config = dict(
    tokenizer='char',
    text_encoder_width=128,
    text_encoder_activation='gelu',
    text_encoder_fused_qkv=False,
    text_encoder_qk_norm=False,
    beta2=0.95,
    warmup_steps=370,
)
Rows from block 5 of the text encoder of a small text-conditioned image diffusion model, named by matrix and row number. Rows with one number belong to one neuron. Each number is 500 + 50 x the weight over its row's rms, rounded and kept within 0 to 999. All counts start at 0. Numbers have three digits each.
After each neuron's rows are labels from the 100 texts, of 14976, where the neuron reaches its highest value: "fires on" is the input token at the peak. Only what is clearly more common there than usual is listed. The data: photos with spoken descriptions (Open Images, Localized Narratives).
# fc1: MLP up (text_encoder.blocks.5.mlp.fc1.weight, 384x128), inputs 64-127
# fc2: MLP down (text_encoder.blocks.5.mlp.fc2.weight, 128x384, transposed), outputs 64-127

fc1.341:500503501500499503499498503500499503512509491497484495501518489300501500487506499513508349537439471568557470474480464500593490445541467493550543450475559476537503426481515519535504496357401546
fc2.341:498499498497503500497496499497498498494500504505497501498502501541510492513500496495504528495469427532398559541532561469414525402421465537505504605575473518537499513401479494522522474575441468
fires on: "p"

fc1.280:498502502499499497500501499497496495498503501497507500506505494573497506496490497503494464565477441429555588526507522527397550496492486488496503448545572537690495573522544526502487599433521443
fc2.280:501502502503499497500504499501498497501503504499495496500499504472496504506509497495514396556404499538547534473483471530539464436541445456538555385520488529584558364467567536511533632480522579
fires on: "d"; "k"

fc1.337:502500503500500498501497500497498492495510503496513504495512495389508487523507508479489422350528570524432552477454476521555582422573539511524495432493521508544487445506606493484459535481537510
fc2.337:501501499501501500499502501501501503498494502504496502503496500774497502488500495512505478480555485386494557466477487486551506484506485502525472496459560528430511539602517503476523302495388463
fires on: "n"; "w"; "g"

fc1.35:499501500501501500499500499500498502498494503498505490507506500454498511503501498505501507576565567533481449452514472524496476478555493493521519578472467496484494465616474525505483534367509548
fc2.35:500499499500501501497499501499499502501498501503496505502493497512505490504498498501497541511490493453457516517500537531399531600497530483498505532506586523280518556555515487600498469475511518
fires on: "e"

fc1.321:499496499502502496502503499503504501488491509490498502500491516558497503482489499505515518518433381472433483508531531473358466511450453484483466351521396563652467544458483613417515470522472490
fc2.321:501501500502496499501503500501502500501500503496501505496500503390500501495504503489494439557420601521648472543495447492580485629542493473505511450553424471579566485459584508457484646523655478
fires on: "h"; "s"; "d"; "c"

fc1.66:499502502499499499501500498497497496503499489505495490518504493667499503492528494503504444451647549483519535503440501488501499511538495472511521549497381483697507429382535529470504577483485526
fc2.66:501501502503500499500503499500498497501505500503500499503497498482494503524486502501493519468430448570457581462526489526366500502485483510485509598500339497656419506433493408476493397613512484
fires on: "p"

fc1.87:501503501498498502498498502498496497500504493495511502505512492422508495502519494501490630620468431571630492483544556554517514486464461479470513467488591492540434533577442501581485512499585548
fc2.87:498501499499503500498498500498498499497497498503500500496502503417491505505487507503501602309659590528520365444461524487603483548513476481489514680501503439567511454564482500391513534510460541
fires on: "d"; "l"; "k"

fc1.52:501504503497497503498497500499497501508498497508502489526476499430496515485503483515514423496511548520533575567523513494508534404499473501472547614439642501494478588582596458549458470467513544
fc2.52:499502500500503501498497500500498498499504502501495496496510496635506490522490517494490532398487542514524455482572503491521541515516558526515505669494527520509381458355456446563515373444468565
fires on: "<end>"

fc1.175:500498501503501497501503497502500500498493502501504497501502500520509490504506501499490492611319361514561555571574488496550509436461477535484526445510678514418464548455417543549471628516525569
fc2.175:502502500501495500502502497499500496504496499500502496506499500504493509496505500498498490476515547540489530474476534482430470616514499503504500561521390404691479460419464436406476388676571487
fires on: "r"; "c"; "l"

fc1.29:498500496503503501499503505503504511505494500496497495505476504499490509497516492498505473729395442487527485567546520526489535526473488472507488507529538586441503446464456523411484554534508509
fc2.29:497499499499498501499498501499502501495493501500502500499498502360510488507490509485497419572602536536503489465509481451552440460547507523466546573431477393576569564734518436594495595486561504
fires on: "s"; "c"

fc1.30:502497500500501498500501500499503503499501504488503504494509500494502494493500509490487409448611620495441459488441478516538473508531472467514508518497348462606477368368548500384500378444346469
fc2.30:501503498499498499501504502501504505504493500498507499502496499694499506496503488510513454624350406494463563536508503492513515469510525496522497536559564535498536507608523528522499503591463482
fires on: "n"; "w"; ","; "h"

fc1.127:498504502499499497499500500496494492495508500497504504505501493500503493499506501497510486567416461553581432555525511439648522482469513519476512452514653535613471515368536540542485618531463519
fc2.127:500500501505500496499503500500498498495498501499495496502497506548494501500495505495503515348545521531522456481431545495480492496440461499539502579490449444659562537668492448408525443449450565
fires on: "d"; "k"; "y"

fc1.85:498502500498500498496500502502501503504503492489506502502507493428501500502488496499503483515525544564544540475496541518550513548461487512529494464427529541329480628366470466522484490578487536
fc2.85:501502501501499497500500499500499500495500505504498499495496507616506501484496504496499438450553505473568352486526541482505488405455500501513493373490607526436571524613467587587509636350498502
fires on: "<end>"; "l"; "f"; "w"

fc1.290:499501500501501498501500498502499504501496504501491496504484505506505496502499500492494521622560568560358488493504475494425521493581536525527493427431501436415524523523525396418480577561516513
fc2.290:502505501498499501501500501501503498503495500502503500498501500572492503497506494505507376652427458478490508454535468485534532338506506522499504433502477503544430463359494429631504516459422441
fires on: "s"; "c"; "b"

fc1.360:500498502501500497501501499500502501495491512496509494505498501391491515489500495495498543336592527473454504473513520490387456459513500500469530658492513485538537568654485547527510658475500498
fc2.360:500501500505498500501504499501501501501500505494497497505495504540501496505506498507493450505380460539534594481487462532626563460499501497460518349523452458609486490363495497427479452568581516
fires on: "d"; "k"; "h"; "b"

fc1.15:500499499501501502500497501498499502515509486505498490502521483518502505518505502496477440689450440545562466497515461487524486586561552501538514387481407537435503412412550491488488449502535505
fc2.15:503499498497499495496501503498501500493501496504498499506492505476513497487498495499516543522493451535458493473397523524456497389412473509484500535496488443604409529444496457552533478583488512
fires on: "p"

fc1.190:503495501501501498503499500499504502504491514502510491507505486407489522470503484504511584369467486532508450467494519494577482513570495484515565608420583476516463520637480522672483581545525579
fc2.190:500500498501499501500502500501502501496498502495501503499505501682510491515494507496497531541492593500548579520480470490522530574519517516506511391500438503528487574304539500447503436618560517
fires on: "."; "k"

fc1.170:501498498503502501499503501502504504496494515492520490500498494541494510511494504491487382515532554562557453538533510498484492550565509476528530401434377464210525464453535458492498473491475513
fc2.170:499498498494495501500497501497502499498496500497500504504496505581508498492509498490501582549603580475418404518569512504471546373494546531482479468469538530427464590489478520617483520512504439
fires on: "h"; "w"

fc1.371:497502498500500498498502500503496494498513497496503498507498505600503505503490495508518450666491427506581463511528534471639482552442488478482494570479419561455455483399448531429497561488461508
fc2.371:500500500499496499502497497497500499499496498502501496502503500356504501498492505491503505470438501545563537568462493533553497575523513462511510498426597516369533499686518456607465608448615593
fires on: "d"; "<end>"

fc1.110:504497500503500501501501500501505504495492503498496501498495515397489507508498497500499481467488577566484474518528492488511469542555513505516476663417604489300527509543470391544487526511510555
fc2.110:499500499499500503499499501500502498497497502499500505499500503619504495496502508495488539355623479467469538483497493492590538350461502526481529307474448469517523536379491466507515486543414457
fires on: "s"; "h"

fc1.62:501500502497499503501497503499501500503493491504507497502514487644504499508488496509501504413583464456441545461433551443472529455474480481465517400514354490494516512446558544463511489578487454
fc2.62:500498498501504499497501501500498503498508494496499500504498501426503504483496502495497590490577686511561421532559502522492460587537495456508483604488566562479543433416496499398461476366541508
fires on: "p"

fc1.38:501499501499499499502498498500501499500481483513503504510525494552499509512515491500503604615552432534468488441460493474458509426499487507493538417522576401555462531532463504552521441690492548
fc2.38:502501500501499499500502501502500499500505501497501499493505501580504500497493505497493613502464583461597516489499494499566481644549462486452489383491551537538582471438475557479514485472539517
fires on: "p"; "e"

fc1.300:500502499498499502499498502500499505506495497498507489516504487446503506492498497512498426684506496535582486432500541550412530440499485463518535403467424499511466515504528457554505408383471497
fc2.300:499499499498502499497497501499498500501507505502495506491496504562501496502505498495508435546467377517402509560510507499470534502449532503488487526552575507267500482427451550585493579452526517
fires on: "e"; "p"

fc1.157:499500501500499497500500500498501501501494503500508496499509491497489515507477499488505613498675611526509434451483560514316489493568477469522517548502572455338508575500494500503504486536478487
fc2.157:501501502502500500500503500502502501499500501495497501502501501637505496495505499503493464408571568514470486516504517488659502482489488489457492412479518495459555598606440520541503650458503511
fires on: "."; "k"

fc1.235:503496499500502499501500499500500494496496491502499495511501504650501499512497497500521304458543480463551567547522513494624502501469477508497501441484503550376515482320469504489489533613510530
fc2.235:503503501497496497504501500500503496495499499503502503499508502350505507495491504489494430489485563441541327483373510471431495555471513492560458476492526530622535556669558511514536503391640571
fires on: "<end>"; "."

fc1.268:499498498502501497499502499501503504499493497500503496499509499537491513508501503489477320477511508456503537526505494537427531513532494503484513517476483476339531492364482434488489500503536528
fc2.268:501500501501498499501503500499502500501497502502499504502489500440503497502502496497505373588396420535428529513576505476325505319484493532502492361478548565551506559435477521538494483441484416
fires on: "e"; "r"; "."

fc1.93:500501502499499501499499502499501506500481499503508495505504501373497502493508503500500428360528549496511438463467499521454502465522466485525533611477458494516497414640496527528507540365481533
fc2.93:497500498500502501498499501500498502502503501495499502507499497601506493505495500506496649629389560474395503534513441493554519490579530543490507628506649489336519612366525505529536442609542512
fires on: "r"

fc1.383:504495501501501501502498501501505501503491508510498496496510500577489521503499484497520537402416517497522431486502516560493537428452475511483501472541586507655496568678469444687486607471533485
fc2.383:501498498500500503501501500501503502496499501495499502504505498619512496502497502504491518382602515503482667539467493484526479665492518517514460529498396477480558394624496561352510548524480519
fires on: "<end>"; "."

fc1.203:499498501500501498502500500500501500499487489508510501495513497540486513495503510489492558486693622473445439458521477444423467547495561526486519465541509503463517606538487509540525602604498473
fc2.203:501499500502498499499502500501501501500501502499496499503498501610510497503494493504500341489534323474537575565529545520491517605488523497509456355488443556404525553556491501519489385536573513
fires on: "r"; "p"

fc1.78:501499498501501502498500503503506511508491503494518483509487496357493512483508492497507365315414405451492490563575534492419469477499518493520503607533471543426510520646575530595497545394544499
fc2.78:498497497499499503499497500499501504497498503496492507496508498451504497510495502501494430579597524542495518497488490496502538492489497508469507292439465484475618518430461482427478543476589509
fires on: "s"; "e"; "n"; "t"

fc1.129:504497500499500500501497501500506506503490508495513494506493497442484518504486502496479538254559515460428516436482526478433481445506508506496500513452338513488527555619522515567490438551492459
fc2.129:501501498500500501498502503502502502499501501494507498501504503681506493504512500499496652539392490460498482524535468505583511441509519542489526442525681526416455527289477491528513509566526504
fires on: "."; "b"

fc1.338:497503498501501500498502501501501505501494495495517490507508487632498514490496501489496470578519491492527437469533540542348478517551442446513513484527283509460514427450538523467486511475516459
fc2.338:499499499499498500499498500497500500499498500500497499498501500314504496510502497498497409511499438501489553515578490487596493439538519568493525499478535506423488517338492444605541562554515516
fires on: "e"; "f"

fc1.20:500502501502500499500503499500498501501505492496496503501484510503492497491511505495501470632381424493564529560540518514595535589495492475510525477447683582498489511624420524588500690522572601
fc2.20:498501500500499500501499498500499494494493503499500501500506498422500498498499505496504544413566587545526497514520501482491486417491478525468545482505362407611595562443468405394508591501495493
fires on: "s"; "<end>"; "h"; "d"

fc1.84:498499498500501498498501502501501497487489499501509511490516507685488513505490496514499513421601647457463406465458531479463473587476471491472481484509466526337515561467426478434514462615462469
fc2.84:499500501502498497501502500499501503500499502497497497504495499441513491500501504486502384520524434540437518544572437498415523407534525525511511379512447517499464565500461531607530639437533474
fires on: "r"; "h"; "k"; "."

fc1.340:501497500502501497502501497501502501497492499496508491507479508497500492500510507498486467327659547494414461519496456475463483459555513523513540328484369418607493424573508520501477591507456519
fc2.340:501503499502497502502504499501503499502496506499497503504505495470494505507509491503509485628384480466464509444581517503481489434480507534463478635544526545503454566361458444364475378557499407
fires on: "s"; "r"; "w"

fc1.167:502500503497498501500497501498503503509493496508502490504500496471497495518503505499477529509558598522453456499467516471457472524504469499467505605463430440404503456514520466452500311629507522
fc2.167:500500499501504500498501500501498502496504499498503504501501501643504500490500501500507611476635589449484487457508490506630494476505520477491491406532589530470532411436458511555509575456420441
fires on: "p"