config = dict(
    dataset='photos with spoken descriptions (Open Images, Localized Narratives)',
    vocab_size=53,
    norm='rmsnorm',
    optimizer='adamw',
    steps=7500,
    epochs=18.9,
)
Rows from block 7 of the denoiser of a small text-conditioned image diffusion model, named by matrix and row number. Rows with one number belong to one neuron. Each number is 500 + 50 x the weight over its row's rms, rounded and kept within 0 to 999. All counts start at 0. Numbers have three digits each. After the name is the row's rms in percent of the matrix's.
Before each neuron's rows are labels from the 100 images, of 14976 (inputs lightly noised), where the neuron reaches its highest value: "peak at" is the part of the image that holds the peak. Only what is clearly more common there than usual is listed. The data: photos with spoken descriptions (Open Images, Localized Narratives).
# fc1: MLP up (model.blocks.7.mlp.fc1.weight, 1024x256), inputs 128-191
# fc2: MLP down (model.blocks.7.mlp.fc2.weight, 256x1024, transposed), outputs 128-191

peak at: bottom right
fc1.364 179:593528475443505480411515511509490483524529489509459459409525496476525523372490480549428515511480503493520526495486513511468504647454364503502387538461489435454495459510487577492605517549536451
fc2.364 141:482537492493539550490513512465438504467501507459526589490519511522501477484512568496526536505507475530496501474511539461536521700507300474531476490362504484455517470531447468459537479457506540

peak at: bottom left
fc1.57 085:493509494473507476427551539521509526464519460573500526496493457360598516470509523476545508501497541494546537450533514524522564514507506531561425434508544520468485460534523478500483431558558529
fc2.57 093:490470522512444453477542559456429501503474462460553609400548499662532461441488554547567458507467537553537557458505465548457501480484482462476566516447502517575532440531484606511532484466477486

peak at: bottom left
fc1.389 088:429501508525502483478466527522472463495565500490465565533504530475509560458575511472532501442518494506534490468505508500435445492551487571500589491380533476537500527528469498464436586451551538
fc2.389 091:432514554466555431468528616482458497509399451556510589523482520537533467532519444452571541461520509549470525483449434479495492518386515534443501457495440374572578477552534517400458503512464516

peak at: top left
fc1.583 099:485490434430514492522471595468444455425528358646473554506440462479499525358507453492547480471487490480493423474511466512566444508495492490545508477400481473531454469522497423561458521446549593
fc2.583 100:533510459476499500567517524501472475521512457365526510514622474519597515556498511576449478480585563568502499454502480520530483499530504512418571551397468497537530483483402551418484498513401399

peak at: top centre
fc1.565 091:564473483417546502531581435569443481468476510484501495520579625566379492513579576527426479477511432451527477526522459557525501515458522501559562449604501506557483587449498534600477566377483456
fc2.565 089:574480458469476503436624543456540543467537541503544446506502484546543559640458480477530534470520417437460536548484522561494491511487517513590418646625517617523527503502533475560552491601461576

peak at: bottom right
fc1.429 096:584477483515430538534532621554420531550513450475478494458539540520512468453495484467464465527476504511536484480576437479527360529479525443562487481502551461489458437531508474438413466562479582
fc2.429 093:570463388516454583462523505477408565540591462520534502493555576478437602455455629536507449506524462524567496434506523528440514484499529528658491570458578495484485473501516585528629512564474523

peak at: top left
fc1.212 095:594457511520510444418464485485473519457508451517498500462426456479521539453471428421494444547466535490541463474517439564567514534534481528544511436517474459507502357507529428423597445507505486
fc2.212 099:508507520556418554511490446542530476510502509450440478453570425544591447405513473485557437486484516541500551503499596497457471509600509507458634495543498562510534373532440504521404461512533464

peak at: top right
fc1.692 102:599407457478476405488428478580500440470525580498475578488473576487469555514460477429469432523554541477444404550516500519529536474541514557553466426485523586505527421530477538514609512494549460
fc2.692 102:454540494550492549448482548495545534517487514421492511545482471517532327470502530475494428527490488544519447479496583424553557545498522451517536533599516369520539465504431614542475528467586466

peak at: bottom centre
fc1.352 153:423548546503511503505463457476484527493507558451526529488546452465490444355517535494550497518491544489529397515515507504492508606506529522536531477458511613540511584500557507560353514469485433
fc2.352 136:525464500488496475470481516510519498489501463586489433478509531447476457472554567501485533521529518487493486531518458538501444634511496487509525571536488529470493532503481483498484515454478408

peak at: centre
fc1.496 088:517471504448535461593475475540471458518449500620488570495485567541388505490475498530509491499511512490408498589484547485513545487437517521500532483604466555463516457506536578577520557395539367
fc2.496 089:600588500431575452545470574464585547487524466377556563452522504582493433559456522540543495426572433537431536489508561448568496500431525480549554538657515560477459561486508496654454496522522541

peak at: bottom right
fc1.282 097:420483537490544548552526483460452490479514564481534368430472564517543464582560539526471476593499460425450604573527455561482463512547491454557508513579516455473469512500469560530450455500495559
fc2.282 098:558468471453559561544502453479417581511524527634498364529390603503486496486508522573535505486366439450468521507482488497516387516511504480491493417473549616503432553529539407471584505567507545

peak at: bottom right
fc1.391 088:443508518457565472490475552544562532463544483445518510524458639379527477542472523498436480512526518464568565440474470476457572511569499507481436532499574383543470518657503463518461485438570514
fc2.391 087:446564523431538498517567433503458505480521505614512395485402540437495374527574530498424527470486490539481518520510433504539419511574505491485363287508496499546486498527517437494493538497445520

peak at: middle right
fc1.606 100:553497508465496524434479481565538460586515621463573558498539554502400483598526506522463497494529455523446508517403618494492543516515507533415384425615537402431460447474509507530549505499547433
fc2.606 108:504523467525526490486490526454629491504511480509484491482536556420514432460482538588375521545473429479454454565550489477495532514500541458546405568635509578506479502555518519599519505496587426

peak at: bottom left
fc1.636 194:576516538486524536384486451491487488520509581484483519585450547533463473390521528513418495499515508506506509490494469507496490676480609493478463426494493470513507464522515567475457536594490377
fc2.636 155:513487501542488480482494509484486536476499490505511506475500521454480451525529612501488495517483493480505556482487488466499498692512610485492472532595520524456538461482480485472506489501529485

peak at: top left
fc1.231 098:489524489484490462594462445471452454544507525457473523562446416561391493508491519554449515453495512485489483487538572490449492475508503542498599497550459457493451393428532446610545506553521468
fc2.231 104:443413487522473425491476468478488413482467515513453560422525448397543550449536451509485521529557463537462490524498548438475511491521501553574531603703497622516539508538562506498354474465546425

peak at: middle left
fc1.501 088:511479484486557486522507430514563520548510423536431564484489537455493533392454500496605488496530569462498409490516508549491517476429480549435460539513503568544493482521469504439571481585447555
fc2.501 100:494529522524427482471493525542481478464486470446483521497500492429577346380579503471609475506557544518541533515551535515527424511562494477520604485479493463495582445513428564462386437501515510

peak at: top left; middle left
fc1.54 084:447504541527489544508424500521435476429508431488519458508414486499562464381518534452474503499527477477507511495496429529563450473532465545507526421386490495526552599410498464609485511530509601
fc2.54 091:477460432508529533525532485450357527477486502488481441524480465483478444440535438469467471567527537533483528452505450546523435528481486420449570663422508433509540514497470571435422575546427522

peak at: middle left
fc1.274 095:574490551551509499483506555552519547532534424555504570540523544444498575319493489459544520549510465457494416463462464544438542470480502513467499398402496497512556547519450498528520528513479594
fc2.274 102:463496459542461482493576516493529539506494475401509468514522412511528393557503512467558465482540544551544473460519460557509518497514502491486612699454504423517581491437407564439402481528450548

peak at: top centre
fc1.303 096:535528526519493471610467492522447539490524470521537560508425418502532561455471517551544528537455495481526570493554541568497412508529501424435593541513500558560579471512451534526507487513566527
fc2.303 098:489482529510440426515521507538541451510495527453567476428563599461470469471430459457544475520504475468475595492425575479504494506554516521551539456566498493501490460493498476491406488556481579

peak at: top centre
fc1.162 088:484534485532449527483531550529456487505536401549405518523585487578452607444492469481445535515514514477522360519470490526513465473442528449506487497468497513513538508410448367463543508586481495
fc2.162 095:589500470552476468508513539456637536487515470384541539421526426508497507534523534457490496563507468547499538454543495485516543474458521493479478659459499486501539549440434576559400507466541526

peak at: top centre
fc1.121 100:459515550499550492503555484537527421455495531497619536511505504404499511443464477507462513569464518522466519429544456564568561512528529440456500553479422550477525563587466544573494491520559464
fc2.121 098:558554471531471455473562478432531449507494462455464454425591549455510403486496521520486465530486513475501470571424533509528470509466508425435613527511489431475532520466466525524524468535432469

peak at: bottom left
fc1.2 107:428499557452503467593510486560481498506466546563522530426521592484491576367525474471436533494525451456518490564481554540526505434489486531497473396548524452476519484534562543483448544388556474
fc2.2 111:625486505403519523540521538429559516491543484420603420487528537510462431561418594522466515470512473475479482502552549593583519502486515453486473515568420521479522558463503474529551545539537475

peak at: bottom centre
fc1.720 121:460530539495559465505456460528500521536509593457537492471532481434494481292478494473592481472542540515567429521527533501474465569491522566498534474479514540542542546471514526534364517428500445
fc2.720 118:571470505490510480447498524514546514504503445555490388467504565445480419461533575477550513537553519470476486554529512554510482592527491458471527530579488550463492539535500466526503536478484455

peak at: top centre
fc1.691 083:389467486435513543546584440390440490449502541600465450497465514489488536568518512548523505490490523495447590515571483511523577525495493422529531525546413502534552546493501584610496519483514402
fc2.691 095:591561570430443517508468526510408454488493513401500467457521533499489533478490509536609479483471475491425454518468489497558459472517494473472579370520438637500461499495570391557572437544506528

peak at: top left
fc1.114 094:495478553448489466442443491549502440468454541504545496522426509449546477416519489469454431562475485521515482501619472563517478496571501515483511506529437469488468593553463604540503498436562535
fc2.114 098:543504484530482511489492514428411521497529449457506394433612502483543470483476480545511453522514460524533514538460493572514458535494522435454640550529466448504536478466485561470522498575520445

peak at: top left
fc1.16 094:623504532483480479396502476533509470467445498508517613519408448537537512458455477483566450490481485496499456508528432488544500514479498474411460462546559438552507450564483497522430435491570556
fc2.16 094:484498523486495497468480605426518542541485524327549497401471470483543474550495516480516428524530518600552471529556511483428502519565517482414420527589509537517430464527564541483561463462545454

peak at: bottom right
fc1.96 191:590508511474497497430486535522483511514515527500472492365505460487488473430510492528445498508506483516510486515505539496474486525487258499450355494477496390478538478527489547517571505559536454
fc2.96 142:499506505478519490461498488513494530495491520402556555476448503505511492518486614487576512531500475502457518478547512475513477592512184448471460523411524527491508457494496471477584479487519520

peak at: bottom right
fc1.309 180:488527540482503478500495529499497512528534494512481496369566427444526519368495470528509527526471499473549480511487553537456504745497166501510390562492487558480518510512508555561582514526554452
fc2.309 155:489521513453521519475506483515461503509486516546521601484484494461500496487482531492517518493504496501454472527540555491526481818521128459485500499335505510463501479514487443487548490454492474

peak at: top right
fc1.192 087:523452519483531458426469426413472493511507491498500509510441443451421521599427511544575425566516532453364445469512553483511553525494499445537459511434477461518504486520483566441609554563460496
fc2.192 096:589588495520472504455458491515521471540486488474513540538476493512446376361549421535541460494530479508512456558546512400475490521561496465446604457491477608519454457524524478471560405484525425

peak at: top centre
fc1.681 083:536497445495540466554386429434481437480478443534485555570460486503447504543482479480536385435475469497406460493429536526462477463448478529461531484534512533551575550470494449504536564369473486
fc2.681 087:529518518503513489500466591549548504498482566468438520554498443492473513518480386505514454545556553508523492519476462459501502496523487573451519441616446567497486437425541428473432494391469424

peak at: top left
fc1.110 089:489492538557478478595519404488481461479478458532390546520524519533473624391442478430445557500554492415517344515454483546634534456556484600496516445568517560452510424422518376454471518547464445
fc2.110 096:459461469474529490491558452457569482560452519437442528490485381435554450489603488481556471516478518558539493463505525524499528520479514493421556759554467405542543524523453597512434539443526496

peak at: top centre
fc1.286 100:528457497478508522569556564465459457469485678473459422505460589548412513462525467549506467497463429498445479554537591518493505485457506436488423516557518464503488581492441503593492517504512459
fc2.286 106:586516453435498592492548525525504451516552578482524373509461484421455479551460546522574528537458458449457448539541467485539510513462510452496446494517527542465490532494525444571586508498568431

peak at: bottom centre
fc1.199 087:422515576497525504377570465561535409486493514492507470490525499520518502442589532497444467580525513450533500502487439550542506470543505550509522515510504482484492511491508477561512481496471423
fc2.199 086:577503450459503505484512562473561569481444461499552438470498450518556392415516434463564519437473463566463597556518495503430478508440501447431611579630450473479518469525455586490463517571577446